From a checkpoint of a small multi-label image tagger.
Model: 3.28M parameters, arch convnext, norm layernorm, activation gelu, patch size [2, 2], layers 8.
Training: nadamw at rate 0.001, 22300 steps, batches of 256.
Data: 203450 training examples, 28.1 epochs.
Rows from block 5 of a small multi-label image tagger, named by matrix and row number. Rows with one number belong to one neuron. Each number is 500 + 50 x the weight over its row's rms, rounded and kept within 0 to 999. All counts start at 0. Numbers have three digits each. After the name is the row's rms in percent of the matrix's.
After each neuron's rows are labels from the 100 images, of 14848, where the neuron reaches its highest value: "top examples" is what is common among them. Only what is clearly more common there than usual is listed. The data: photos with spoken descriptions (Open Images, Localized Narratives). In brackets: how many of the 100.
# fc1: MLP up (model.blocks.5.mlp.fc1.weight, 768x256), inputs 172-255
# fc2: MLP down (model.blocks.5.mlp.fc2.weight, 256x768, transposed), outputs 172-255

fc1.732 100:511552531526432480546480517510515397496494461442569488526487550476471461523401531564494490574536502511565663549445469429644501579476555492541449480470481515444484514555513512467541517481579524450411433439464494533523508464534386535545543535518479374489
fc2.732 097:510424525480477442448469570476505424555579542508399555489533466516514484522518491435548534552461419509560482560586510525516496475461475494571458512468480542445537455454421493484518529529638497508544576475532531462595409467470406427508502506508565509469
top examples: text has "sky" (65)

fc1.414 099:526517437415413487504492478440503484454536554434489507539530471489543491450548509622554453480487441506554574490588506495505481540569506518621508466505489533505527562493444390495556672516469489473560498465576531507501452470466433584545535478482516539452
fc2.414 098:592422479528517507513505436462541471549455460424542623545444518478530529534511556518457465563465479567528501491425472481526498491491481455445492483465492498536454580491499430440521505619510552460572509488484440531482460558507418520491466520576498519554
top examples: text has "grass" (33)

fc1.261 097:513500498568519483468477495548433405473497538573492420453483524385557501464644499501507472496466424525498533531590512476489527542526498531474458603472376464526545454499494438461460550486528468493517565595469479534466535426416532444510506375532560540538
fc2.261 101:558430551582473496541580510532452451531495453480618684469584552550511526434417454373426573469465526557519493449421496509520476452534534443489602528538513481542509469485518517491480536558510450429443488481541500441543436507582529498514411446450507472484
top examples: text has "trees" (57); text has "grass" (28)

fc1.480 090:493478497598441578585500493487518501445543374509534502524482481496513475563541478498487484469511482594498517444452499516486505446451533500518391422588478598500517568429484494349494516522519514529491502600471545463536463476538561474537416427583500525515
fc2.480 098:589471497449583402444595549505480546440588416497514539434508497508436561549574499499477397431510474507448516416558395514370505423480449519490570479528563625508501542416456493521446458575473493461595485451554513523524527530496409526536396472455491435533
top examples: text has "grass" (25)

fc1.209 093:588532459414511554404493457507575479460494440486405519391473518552490558488451505487494513477460450554449510412600491548473474506539537461503523482476529402498485517575555492460537471577497479486565499524582513532468438574576564485497577442495543608423
fc2.209 107:570482489482503477496459439428535561476553485587491480471483472478575427522527530466413513575518546480488500557521407602494504587519457550466495454495471461448490382407497477398489559459507538502580492462439600579478498441511459556452446515550515449559
top examples: text has "wearing" (29); text has "man" (28)

fc1.104 097:538502482522462518465566509562467589455498329456445528368497503451422450531485461478441523626501518493492494517445493456498569494508465462517530461415419494517496466460471535362510505497529536560513525492503528504579627502430500535542574508485299392518
fc2.104 102:542519530566498474498490573488499458454530483551574469523496457445477422540514387524469537528555550459474500621543581537532499414475546493493461523479477464524533434499549509510531483497537584522569481444557560456538484394499533420460396406501540475521
top examples: text has "grass" (37)

fc1.336 104:431469593435616482568618408474528472478598459501497459535545430538400437532455522545612569532508438503433525484524504507489514508503512489463540501477426494397484458531468605417445599452533540413365459505548597489516447571478483475523564551454412486482
fc2.336 105:515475451603421495487440492526467567461421408420476488490542441540537488473475465491483462461544555440446558481462407485545577499457577438343523585475562446514466432569541568483550551507531497500508520546554501484448497544583423532430496508519469412558
top examples: text has "sky" (83); text has "trees" (65); text has "water" (35); text has "buildings" (32)

fc1.133 104:472514505463462469478493462578471505515553428504542653543566450479534438475455429510537494510482479505516530484476525512524550418491562512557526566573383538443471473494493446459440531634517461522463422466508482465504517478431390530558452512594514460536
fc2.133 091:570525591512570507552544554400563402528459430469499537435544494441490460461486501613435570475425521476516558416584527542497540467469427613446509420452357530571617521496575527515406624444505495520522534547531514511521518617486582438552488494464570516566
top examples: text has "sky" (63); text has "trees" (58); text has "grass" (34)

fc1.21 103:516467470529511490513456438442548467515617496516475457463504507430422474500519493440460406485455559557457550416636610513527469443487426426488438389467542472531521420489420556507529489543493450563533509539600501557474545589518559456471566444534425514546
fc2.21 105:501439530548481460491497494476460491549466453529539503530490499502543442549456554546539441432558526459497453412510548513478425516536559529473525432475460441454571500413552578477559450549479506588453480492409530477552548483529471397452445567499551412488
top examples: text has "grass" (30); text has "ground" (26)

fc1.609 094:562550449449654508506462457481605458472611498445529483443559503515480512482581502474479452511467483567491561483464495433584484532438588495477599492506569489504431513486598525469541546441570562476534468431564631447454486536421432523475564527455539562461
fc2.609 094:500585559505604523441438489503632530440481491505458519472498516372509498477448447528521506478551652472527426511466453469534514532482501528521417513429436340428409471560491495579403477522440525541507486499523464542464492534445485557532498492481516529570
top examples: text has "wearing" (29)

fc1.717 100:458554496495505577465505430435433505482459431454517503531505562486430541438578512506498478567379433466473451554458534468668505522520564532521527500559407480471575499486496423456575551465450480485510504522628534519544467454465460513547462496582431483474
fc2.717 099:569500505496443520383485511477426527516504566407480517481471473477575515539442530510468485553640503538466501474435472510480447605413456496477536461560470474500564501563521491444504451424410518499475544495549487467496538447473465545473614408492560584504
top examples: text has "sky" (68); text has "trees" (60); text has "water" (52); text has "buildings" (27)

fc1.38 107:506402450456443563442496517609475426522544473541463496440595489518551514487498496500574408507503578473496452521436499485550514518449580530713443521547585528350530512436546532412570502543505500487483493461448438485612534451447498549492472459537504473562
fc2.38 099:510476436469391495454452560428538465564506510500567421496521523521441473535470461558554443516605516549598542556419460502522508546525627576500550474543479464429462519522524496479515461544481472495546363445548504585452490506621605472477526535498478459507
top examples: text has "trees" (60); text has "sky" (52); text has "plants" (33)

fc1.657 106:465490444525527564454577492532408425507469511484546534465501380526411468504513458571583509489532385639531388495509485495444543596456522466488496493375562470503467510577623568465618538481491623402528461494489552522536493463415526489501520394486501473541
fc2.657 102:505444559531443549531550427446495518557491514608446523529530503387606583521479491539454559550482424459484537502534489440547476526551488537496547450436430480572491508491584561563471481530459505488515560584481542428538537476458598465437437489439522518532
top examples: text has "standing" (59); text has "wall" (51)

fc1.241 099:490510590500465534565524520514539509512573478450439546462562486458489541501599549537485581471507477599473441500646517506494508449648440486636462414538572450536463521455503596457479543459450454556486523577504434510508449462492579483543583376490481489594
fc2.241 095:473489554507475427483511481416511532586419484519553535517553494433515506520421473470456565406480513473571490404438486595517436458519580493409447438612528428525543527474421403524563508539394450521495508466535600483494491463493489554584516465482491469431
top examples: text has "grass" (29)

fc1.663 099:463471510519592503464505498484573499478488458482542462533538504555474461473567523497468512645489547644456469520458523517469447594507619495528506442544452479514569429472471530409490411509650433543491535527464548605453484509528548490562530501456540421425
fc2.663 099:499508588513523542611514392507523589586549468551437519446494426484502560472385496514610436463476499442525488471587578574449404485450491539472420553459504506427451539400477534556584485435456452560462498431491421430549443500531400503496588476507428460463
top examples: text has "wearing" (35); text has "black" (28); text has "woman" (27)

fc1.56 090:498573526420510588494468489535455501484496516485557406489478404454504432510540551460495515565475446472460532585432525427555565555611561496556525486458509524510496457542615513515500464567558513483542556514443510518590548489465501538489497577622440449496
fc2.56 098:541451514513561551581461538448464475568583543450449446541449483363490411462455461535545423472507604489522430496513576418509513439562519553564614468508593448448425437456465447460569469522541438406484521504469528440608534513512502467548478555449499510427
top examples: text has "wearing" (36); text has "woman" (31); text has "man" (31)

fc1.164 090:475467561547556465498509451573514466548563499461479420534532545496501410428492468456687508481480425454494489508571427501547516506524582556539551390484596478464589519484512525504522606411473399444483517427513483521512487474471469581455509468578464492581
fc2.164 087:539472464473517526471470506500484512591514446404649638456456478541494508551471511532451447572501434547522456498435503525468454591583566495407502396514423511499403559422505559529580552458490474476504509499480563435549460521518430414497547574447460472514
top examples: text has "trees" (73); text has "sky" (67); text has "buildings" (36); text has "plants" (28)

fc1.734 103:598503415489589574498442448500552446500413551520580505545427416562460488504542488534502511544533421568484475465531514473471529517470530501495508494415545483490544535529529472529594472576640560474496545532540557570436454535379494402499566572512492530449
fc2.734 095:528488510472503520438514470542525420543559552468386539488410489428496554469425508534499492521519476441513568516521513474469473379476576482444481516489478531496486460469509566579439499428450546513480609470544431404415490514508650479561506488428491394454
top examples: text has "standing" (54)

fc1.22 113:551516457391585490550421426540591485507603410559378468421505439434482501431530481451667493488521552509470466496519418404522510505460430479500450433491454462478556463509479506560533601603567571505488476541512492464562536549509534449531460500479441498579
fc2.22 119:521457490472590514516438584544579556465553449443493516596462469498507498518496352512531460549568557483500465541520549527438560521493437426537535541478524551490550588516549505535564488496395622553577524436458541487503534482464617528417540445546386475479
top examples: text has "wearing" (45); text has "person" (41); text has "man" (38); text has "black" (28)

fc1.366 102:467618629502578497470499494387537520563538497615509460490543489520566467411533437494555566494439439496421483469516527513525480524503551595629492521559415469496489462523493490466339514582503518549585483515480489495471492540438510483626515508568497507485
fc2.366 095:462505539481409702478529531538527569545520464551560548541515494414540519518481500465493610522481557502567451536395498506475614542484500487518437502464587526446518435557408522533548478581547518633568434602464547443443574531473435464511443521428461538575
top examples: text has "trees" (69); text has "plants" (41); text has "grass" (31)

fc1.708 090:478471599423515457506537519561576478481549549518536535553580509514506394577461589544444481641462509560474481490475523431570556578493482466527457443545527475506548561481557472499528522628507466542474328531525460487486541454448318476465496457564487425462
fc2.708 091:550500519524520558431515499447542469486469547485407517494510519514372546475501496462558535496487538456511555529446521543484458515582540509459514518510549482455533474524507593480488538550494431528478619447490596513453386451487554600486554499532471560527
top examples: text has "wall" (43); text has "holding" (42); text has "sitting" (37); text has "man" (32)

fc1.167 094:498556511472625525525522448447519471584508521503449509534507469476458582486432519424489469567462516519482441529469576477593550528576399520490513506485520438471531532450485572510513501439543490531477508565551621415542440524500463472507624574522486560427
fc2.167 089:501502563479451518523502533474501538372549534523507464511489618466502504469518504531478463547600589494465445453481483457498398541470578436488575560479590371519505461553555470571434525520459553474500493508425520607467532515493591554468559432412477531604
top examples: text has "wall" (52); text has "table" (32)

fc1.262 100:539566456473444537626550458417516482486622470565456497517493529524508407503434513594560533488519558505518578488470471541504525563517628579533465466532542532392487497470500452495408539400491474461448506504462421516539544526497502569553601553467495544514
fc2.262 102:494505453456447508467490570491479456516434453525544465500588552586553479502533522504458496541502546480591456499458482477568486415526547512495529531549579565482482480496593534496431515511460440505498434427569545528485425402470629507479486549448535464519
top examples: text has "sky" (52); text has "buildings" (35)

fc1.91 096:516455534517457478522489480544461598458516497545580531554533474503548439495448560482587427480508454518511500460520478403505492565518449567541526523504489526523552480493487584486465395449511537512545481507521539502523462472558491532491452520481565420528
fc2.91 095:433485411542459470497407588516443504491411473495491473429468389546431494377546457514423487387544549493451603482524484521495481529522479522419585488551416484533499404595483582539610404494478525462439416490431490488484479558481463491444491460506464497491
top examples: text has "trees" (70); text has "sky" (52); text has "building" (30); text has "plants" (29)

fc1.161 106:486462482526501469514561435562535477489591524495546486513541444524412443515490546528456483586459509597388520458515486477440524611453490533489552631455475598448569516477440581566510536468470473420500496633471637493508490535422535433512511515542491497439
fc2.161 110:504493475533537555503466372540482540461455490521507513496458581436608522512501471435479453398448417538436496436483574494477490516531523592462551552563624542450526496566561440452487486441375522572527494549508522572427484511535475518513540529462493490466
top examples: text has "sky" (84); text has "trees" (70); text has "buildings" (39); text has "clouds" (32)

fc1.529 105:499696488492467560460434534474473444492456474542465535500492503522411497484515504459483532493499407497433421503494539438548470528465528489500488457472499459501457510523435464510426531555463480582544498527509435510488585493539526485541541462496512449481
fc2.529 099:548459473540488491433458440547459589469442462440508475468429513475581552521539499485477565442519484481468553530493456465425480579546557483569504494537634398479453502543460497595593538501471494549467494590449525504454499428509487466557526522427466476494
top examples: text has "trees" (60); text has "water" (32)

fc1.765 101:498485560470601597540450448512575584491630500430582482448557550524473409441497429400510511473400529521536539501583486461446532391530503474538501551528540457517558522548540459486491510469510414500554454464551563499472532448548544504559472500477449552534
fc2.765 095:469519574540445449493489446562522454493514485358440517546466449451535531497374489438490537569542454511543552539520459449501460468469507534402463516447501446482468534675582575478517523487617475495523511451482511497490470548465474513486470436463558551524
top examples: text has "grass" (28)

fc1.229 109:527585439515433666561530458456550483516547520477522540535501435444431506595520563441472485494473452548523472482572613492523514439624464523513440514468579479509454464461465540448517463422519522482553515537541625543413507623532511349519550464455560522485
fc2.229 117:490493527549486515520553515452498559538465529506486514544495455401470479548489530523579513551648464449596445573510557568495477547571484487463557505537447425498499526544458495487526516554541533573429474495413558547439490432573555427543421456452524452547
top examples: text has "grass" (26); text has "road" (25)

fc1.531 107:454496523495463496525478519521584461534513428533459455477481427467422446411474447486631483511529485509488433432505500469536418606444553510470554467496453530393531441549508538464407562506439505418459533470480588484571530467523531387561526455524441451496
fc2.531 097:504497400537482517440490501440474547571567477493513481472553514472579506515498505506486424473520511539422532450504500413460542517416573447533510612581570501512525443436519414549468512572421476538526507497565554442504518514471450469553456481458500588502
top examples: text has "sky" (75); text has "trees" (64); text has "clouds" (25)

fc1.82 107:483643526435460533533490537502496367449565563460498586559515468379554526520438450558515508585523561535448487421562478475451415504537497501548472544455514558392534546483436426537559618411552542482486420468435663504414500478431467544500494497592464572479
fc2.82 089:554545544452496465568436529418556488472555497541517432560389552565517499577507379524492514527448540520494504474443532503479536561565550493406522501432470521386522591583508522531499498502492548496467499528553527475508559515517514510404465554447494577510
top examples: text has "trees" (57); text has "sky" (55)