config.toml
arch = "convnext"
isotropic = true
layers = 8
Rows from block 5 of a small multi-label image tagger, named by matrix and row number. Rows with one number belong to one neuron. Each number is 128 + 24 x the weight over its row's rms, rounded and kept within 0 to 255. All counts start at 0. Numbers have three digits each.
After each neuron's rows are labels from the 100 images, of 14848, where the neuron reaches its highest value: "responds to" is what is common among them; "patch colour" is the nearest of a few named colours to the mean colour under the peak. Only what is clearly more common there than usual is listed. The data: photos with spoken descriptions (Open Images, Localized Narratives). In brackets: how many of the 100.
# fc1: MLP up (model.blocks.5.mlp.fc1.weight, 768x256), inputs 172-255
# fc2: MLP down (model.blocks.5.mlp.fc2.weight, 256x768, transposed), outputs 172-255

fc1.670:192146091126104143125149132095136115127123128137119122073137141131110136140172138123112127153109098174083158142147105133102160116119170162116159124124133138130103130158175115141082120141160172102140108125152159138118107128090118102127164089129141159154
fc2.670:151146160128153116132142147126175129090187108125159156153121110075142126107072144124160136158158094082155109096150120099111107151167077138137131125074120122124109110106116135138115101119157152145173126119121115086177173133100177141130111140141159134126
responds to: text has "standing" (63); text has "wearing" (31); text has "man" (30)
patch colour: black (34)

fc1.395:105124121111154133118115116141150114154115100101135133133130101147151124139114127105145113148109081176064071141128158106114118191073154126130168142128103120115136140145103182107113143145133117130102129135116153120152125103141135099113107128128128160067
fc2.395:078149096148089166118143100132113157121165088104115162110148126149130137108126125161122138094132171094083144134155122157086148120076145136128156153118143103101121118092111129150165091116107124147122174096119149165107132127131081164112147150100126143093
responds to: text has "sky" (88); text has "trees" (66); text has "clouds" (33); text has "top" (28)
patch colour: white (35)

fc1.681:155084161106126142119138139139126117082113117160141136119110073153103098125108121146162156138125134141148110080137132121120148151157156143103114068106137152131162143115180107137132146066153145094101106176140141120154109107119081098126135120150132088089
fc2.681:137120071139119134151178100106104131103123155138120108112144130086122122184162145109133172097124124148133094088116140125130127107135103127151136101090101146144106099103117129130125121132064097117149124115138108157133109107146102145132149130125144132155
responds to: text has "wall" (49)
patch colour: black (46)

fc1.659:176154094091075153117143149081094113132154129159120166100123081126114154110080121143136108137154145130163172147117111141139104127173105136150090083149124142142094146117127102133134104159134147075125117125099089150134122178149128142144143098149127044113
fc2.659:150092161133091128082100116143109102137144135136132116119098106150122156154148097118144127159133163109124159164149098140100134130112116150112105099127120120089107147126100100115161125111135099101129111132136112113131145125120147185122119089158129104125
responds to: text has "sky" (70); text has "trees" (57)
patch colour: pink (26)

fc1.544:141108084137154146122150095150168136099148139111134110105144134105145124116167090086160144093083105148134144149133144108126159159108116118141176152126122134144114111144155096130078125106194125120140130159129130153091152124084104155104095085137128145089
fc2.544:172108114127163127139100157148100130117104144086114136170126084127123115159101154092108133129139161117132079104125174173129124116130128084135124126114161126109140139138109176106120129145135144137151126122108125101137096124129117137136104097168109162115
responds to: text has "standing" (47); text has "man" (29)
patch colour: pink (33)

fc1.85:138111121111115158157103122183109131115123056124111115146154125128118132078134138139156158116093139165136139107152144122156154148138132103166127150147130143050134137140176186089104133143115144095130116144127156105108113129121095131104129108154147118137
fc2.85:167104111130134109126151110148096177134175101128119140125088101122161120135092139105128136140125174147115166126124110121111138101111114134120090159113114128131181117091127118180127118146111134118113142115088119105152121132122077101151121163119112150121
responds to: text has "trees" (83); text has "sky" (74)
patch colour: grey (64)

fc1.460:156136078132098180111171101100143115157121144158110116162131137105101135127155093140126139137129089145115142139103099132118138131118166142124172110155150145132124124116184084125127131140118192100145116134163175124090104107076101148124181128103147144109
fc2.460:110121107118135129167141127119170151109176135120184117133130109117120123131089135175147135190138095105146138134134121109136121129149082094122142172093135167148096150128146137101149127119154168110154091105147105091109147135131116154141118149125141102152
responds to: text has "people" (72); text has "standing" (61); text has "few" (35); text has "buildings" (30)
patch colour: black (36)

fc1.442:153158078113129170130166144112148102139111132118159150132134134132139134152114149128115130143082122142108121104116144133160133175116162144125128103151111101112141112119185099107143114135194119109136104154132120162090127137102105107159141098165090158132
fc2.442:135178117142128153153085171123149135111106133084131109114121137122152145142104099137118131153158163130141122125157107118102131121153163068130129125118138119131131139149128138135166093136120117121091096152097116120121152109109167113159163144115117137161
responds to: text has "people" (53); text has "lights" (31)
patch colour: black (41)

fc1.430:124125126130117110153150139160134133137154109176054121102111133100106125116112126112119084125102147138156118129157196126113103105122146133108124170157077127135123113128092114138103115138132142162159144101142143136098145121061118101156106111145123114114
fc2.430:145127134125129134135128131174147142126147135131153115128116102163154145128104122141134131136114135160152144127130124119135125122152077087171104103085109143120142120121157129083116124123163119175138112141126065175125108129158150111157141095139133140127
responds to: text has "wall" (47)
patch colour: black (38)

fc1.75:131154125092147158152127109100117141140163087115125103136137079131120100137119130141174135132152122140124105130117123119129122091096148110169120108157110115057132120130169142088140134114146136057098127098111165120090112142093123147133116147123109099089
fc2.75:151144129131131142126117143158147155150128137097113099123121109159120104100119147099133132138138133129119134147127121127131149150129185117101151137084125144120088108124158159109124124119151134092115127133132116096091107099136130146143158133099132131152
responds to: text has "sky" (76); text has "trees" (58); text has "buildings" (41); text has "water" (38)
patch colour: pink (30)

fc1.101:159125135124124129124122127125126116138127135181110134139130137133117134118127173089128125095115172101136098118105144119144103114173147169112079075154135118118177121125127122155126149149094131138155082112158121161150129137132106165116125133186093121124
fc2.101:092142129102125116129120105141174128089123161118166105130160144092116068125156149164093101068093130114112114130116108144096143133157139104137154151137119118144181157104110098125148117112101162090134090099131149169124117122107121108158151154096108160121
responds to: text has "table" (39)
patch colour: black (36)

fc1.276:140149144121102141124109107163122142106112122143124152125148164121111148091173106125134151143133116198119113138140116126137113124121116131135132143129126177131137104150138109126088163124111133124169126158152137129145144095110158171124152099101153157104
fc2.276:135119098118108075160132129137109137157154150133148119128146155110123095107128126167132123130156131126146105116108152123169120107105121112138131150106119150167079153104123148117108133129121142107114134125122128108179155119180113121149164129169136133118
responds to: text has "people" (54); text has "standing" (48); text has "sitting" (38)
patch colour: black (46)

fc1.309:108117185120135167119147117089079116122189132110145166133132154148109110100139157091105130131130127140139141138159132099112182132131152150145149160091173143125103129102151111126140158130146122097140144139169178164075117129132120154127170118126131157169
fc2.309:115105170117145118119120129140185148119145165143105149136120181110099147135101148184175153175138129143125127173180105079114100126098125131125068132127110109115131181142140120134126165133144081127148111126147099115081170116126115129144167104164159119145
responds to: text has "sitting" (37); text has "table" (31)
patch colour: black (38)

fc1.621:132177119112124129109138122115125112147208092139118127144131142120122150122178109097100132128136103134166113109117124124153111105117135119139059155135096123096126139127141106057124155173117123102104140125104086110128101165110136154143148113126144096137
fc2.621:116094122122120153139165121127142162077150091090101138136110149140079169121139091168135190113184136126166118121151093135126144116120137134091141154087105077125084135169145136118118156113126168125162086080142151106120127111131177143102137095129174093099
responds to: text has "grass" (44); text has "plants" (30)
patch colour: grey (62)

fc1.135:109108146149152124102153136104140116141148137133147125137123124144128100144163115117129143140122110109144157123133098092121124142141205162132103079097099167139136120157176152118120140163107152151153115155137096152127122119137112125108129112104122149145
fc2.135:143092103133153174141109140144162135156122137154099136125134123105135141128118154111124111162163115099127122157120118108114117158130112084120088125133102142137143141102154114152134108125137140157092170136122113090140162096099049108108150144123126115119
responds to: text has "table" (41)
patch colour: brown (73)

fc1.721:160149182110110146156111115123106119177137109136135103137148101110110156085118166111130130172089094122143172120147113075173114114094142158124151117132116119120136136106130098145108156170130189115155132097160141098091109119115124129149167154130148136093
fc2.721:125128096109156124117108126129136132091108114137127140128094148104128088111152119171089170134097161144077135121108109108096137147142114135164142135089146095133143116193113148118147115110140115099078119185128169158108122125135126119120138145116136158162
responds to: text has "standing" (53); text has "holding" (37); text has "woman" (26)
patch colour: black (53)

fc1.582:131159167128126156183151119096094152097102111116090186073189110110110145098147095152137103105135145143134081121156111138108133183115137127125133105148119136131108086151098157149145138114130170140116129118131154114120121147127151127125114100115122158111
fc2.582:134112120115139100176137104124121139155160127160115141104143153078103138073087133142120147117104126140149125105144138116179109083148142168148128129123101108108077097109133127146139074160126077106110142136105136135154137147148104113153103160105156123098
responds to: text has "woman" (54); text has "wearing" (34); text has "smiling" (30)
patch colour: pink (26)

fc1.307:135181116123146125136124126075130129150156119107128143141137128107118120108210147137149143139140133134138142127149110146128104112130114136189101105142125120076104113156137101128101150162119096141167119122122114110108123147118115150227121107101135057149
fc2.307:113133169134114188121161132159141149146104118086143121138135137108115137131125118123117185159106115121156159132118087106116191148096147093075170118114177088121111111171120157130149144125143152120144113187109141139091132103103111129155087137129143104140
responds to: text has "trees" (63); text has "sky" (51); text has "grass" (50); text has "plants" (34)
patch colour: brown (66)

fc1.88:147120107147101111151117127171143113136130117137150120117129146134126107144146136110120131140127168129127109105136113139118157130146157120118111103174100157137177106130120123088158142136142089139144094120136123201152125164105125113147135101173088061184
fc2.88:161147182117105086149134130122165141138102137140110147093131099124096157082123114143105104144122082079086131174165085094126101109156160116125109136108098098134147110111139102122116125150128153165131117125094109089143120150108085101128130138108167088135
responds to: text has "wall" (49); text has "table" (39); text has "sitting" (37); text has "woman" (25)
patch colour: brown (62)

fc1.111:151143115107161149121118130130148073189118136169109108116123125097149130095114091169105121155116143140144078096120149103140110132162150167122130128106135135131159146120142152137166105142145151148160078158100147079103156114084076131101116128129120155114
fc2.111:154118101105163150170126121145111100134164113170168125118123124146131150121080176138130151115133139086130134080124144115120108121132141118128165134095166128154151091092157112147094096131066157103105179135133113173163136116133145142161128136122099135097
responds to: text has "wall" (44)
patch colour: black (34)

fc1.662:128149157101112164181150157114120092126095097120125153078127156114075171142101091154110115115108125171093107089116128151101156124122123116128145135136130119133124104161127113142137134108158123127166133186154147116137158161104138080133112146150148174118
fc2.662:129147124124140098185125108144135130124168123152106095085156091116093135107126111144122123107089170114167123141132148156160158108130133164148119133130150117097084090112116104163150108151150127121120135124129127143134134178156094124135087156105148096123
responds to: text has "woman" (26); text has "black" (26)
patch colour: pink (34)

fc1.560:132104109103157170108144061125138136113145123121141132132162137138146135104102149101180127146084088137102101107109119077103177093117109133118144138111154125092161158132097147084108168122118126077100106138140170124172158117123122150134105134123119142067
fc2.560:135102124144113110087134084097101130117128113103117134106115122111154126112141100121118098130129149175100147094106158121111134113126157086090167158120136111111099129119121103145139110123126185112112141074113124144126097127091119178104135106155115143121
responds to: text has "sky" (52)
patch colour: white (39)

fc1.581:121133097129117111129136135140166127126131150127120165159121104103119117107118155078135138111103098099109132129140212114202136131105126144127118152102160139102096127117129184129163121147139112161114140152170125130090106151126121151142138122140094146121
fc2.581:109121137118096115184134169090139110113128132146132121140134122133120122163098140139127140099161106150158086133121104117152101093094137126126137137168121114168153153070145091100099109134134103166147124109110121143135146124137125112132123103118153139143
responds to: text has "people" (58); text has "ground" (40); text has "grass" (39)
patch colour: grey (63)

fc1.454:102124115134132138101144139142114078101120146169106130142137125116102133101143134128116121123128091146120133116175157111130143182121162134140126102131109114136144056140167170131124161145134145132074094139173118124161092141133166134151103119109124152131
fc2.454:089080148141110158141123103161118107112120146110115082114102107092112114079146119124136109098125109103144118131137143128154119132148119120129137125119121127140151133104156169148172162113098136150099129141113130152112126127107159129153115156136126152118
responds to: text has "color" (32); text has "flower" (25)
patch colour: pink (29)

fc1.756:141111100142118126103101135129163150097140134125108119116123105110132145150118135171152120112146138145098137097134114127156155115088138153164143102112149116101155104157140113111141099106123111133129135128172142152098127151125154143130155138151140115137
fc2.756:117106122095156110116108145127118105084125125164122138139124129102119127133126091166099108085117163176128135108159120140053106104125103112105171081130133154118086137093108083131118143123117105093109164085105144145129093146092176156134140137116100141108
responds to: text has "wearing" (31); text has "woman" (26)
patch colour: pink (26)

fc1.711:174145069112070178131132113104130154149112125095087137139138137141113138123194156141109151169104089136142109157144121100144139138161118162147165123148154112107107144107159094123128152136120135122131136154185157112107113156136131156156150089131127135104
fc2.711:169144124131123087194111146121117146119150095115120128144138131101147138130107137123152134091159138122133098111146115125100090134115155109136106153135147117129102162129103166132146099127156110129121099117117123158117139131131078122139117094130156124206
responds to: text has "buildings" (28)
patch colour: black (36)

fc1.694:133147121140167122136143102124180112121152145135148171129134096133105095105158145150191140124146096121111107104116110106095143143133106141129143118157148159108189117148153115112146139130149163084129107170131172121095110133102124100127148092124124142157
fc2.694:123124094101146131120122146128196085100155139097078118128122122114163168138123048109143068128113107112126124111165125140132135103117143115146131121124118175146145094154153115157121157101081149149151153120147096128068094103134170111121142131112130086136
responds to: text has "wearing" (35); text has "man" (30)
patch colour: black (38)

fc1.589:129127142126151142111118116088140126111119123152164137137161104120133156154146103165139111112111193124119133123145145141179125116134176143117106081138127141115116131120128133125152141167105128141114132113135162113090171172120129143164128098156134148122
fc2.589:139131146122137102122097169117165126134127114117132109145130119105109128139152106162151086122108160114144097116144159138104157142119094118092178119156166133157103123118149095146150152125104148109133143082139145101119122153122172116110178091095081134129
responds to: text has "wearing" (47); text has "man" (32); text has "woman" (27); text has "smiling" (26)
patch colour: pink (38)

fc1.554:166182125109139107179150096145125113103185127109133123115145098097140125079101145128116115141128106167138101129160193098119087112140088122127153123126099123141148141105120116146093139147159147087141105110173127102126146105138123146100150153119126138157
fc2.554:147157080092118089117128159133154112111211108114141122129124149160153150180113115166126107144123137139125133113128144144101125126078110138148136113098123145128145128160100096145149113151131134129125121103108149119144146168145105157202135093115109139158
responds to: text has "people" (50); text has "sitting" (35)
patch colour: black (49)

fc1.726:175113131139107147133134122126138101132129130082141140144103119143154094169156123114119115123136092100136136125123135116126133121181142191139103095098137159126130130138143112079184142124113165071128150139158128179106097110135122121120144120170143101148
fc2.726:145169129149159107162127118169102173164131122165133106154159141139109106103130160111103119156137121119079157157133095106177133163115125093105098157167121116129179072162104154145120120125151130144126102173143142139110180152138081117154132147063141101156
responds to: text has "wall" (40); text has "table" (37)
patch colour: brown (68)

fc1.317:122133171130123141121121178129076124071142105137134162088132106126134157058148138151194108087135133138126146118139146131130134159110126135135175110140162139145161094183113172139112120085130161125125126124142154131113107126137144125128115112131136145135
fc2.317:116122105108119140140127089103084138116143124141102147119140110107137141158106121071119163118090146166150136071152132124126154077124118139096098127161152120164094157154130096098074148130141117104155110129136128137103134148132107110168133172120160134119
responds to: text has "standing" (48); text has "woman" (39)
patch colour: pink (30)

fc1.242:128155127110147162135156098120106121094148124152138126119119091076165080118141098119173136120100137115106158126107137140170145134114109139137129144109145123140122076197123119127120110139138118106119128102132098101121183164128088162144136120141111146132
fc2.242:135114073148112130147130121128112171150097142123109180143116094143114138164125099110107126115129146136120102119151119130081119119120126093161126155112124086125114109133126090086144110142092161130151154151139134149101138118121149111130159128121121138084
responds to: text has "table" (31)
patch colour: pink (35); white (29)

fc1.568:109118167134120130140171120174116131135172135135120128141184129131152064112104100153133117148125098142129132121131139113119162181131180114168145141168152146128154136124118133121131133093118101133076109115132125121146149152123073154142133145166135121153
fc2.568:135166145133117135128082138110169129164125105130155136095156131084102094111126146136151080085129149142145154076102160127157112135123156097056094159133134113154147125165159143129124131098105149123127130118131102117110098078101146137096117115122110140158
responds to: text has "trees" (86); text has "sky" (80); text has "buildings" (45); text has "poles" (27)
patch colour: white (35)

fc1.9:131186060141119141127123144151129141140104133123137144146116126129132109138158144156105107114123176150118130139126128136146168157126123106143129160145096146095109151129171157123136134147148131145121100148136096097138111134120106081078159098109132087136
fc2.9:148129086177146083156145128161099162120123107114122135149131142171121135166157124151126114122129181164135134105125137123058160076148107118124068109106143115121144103134139094171127075107107098136109080107115151139145137112117101140138140162087088135125
responds to: text has "trees" (78); text has "sky" (59)
patch colour: grey (64)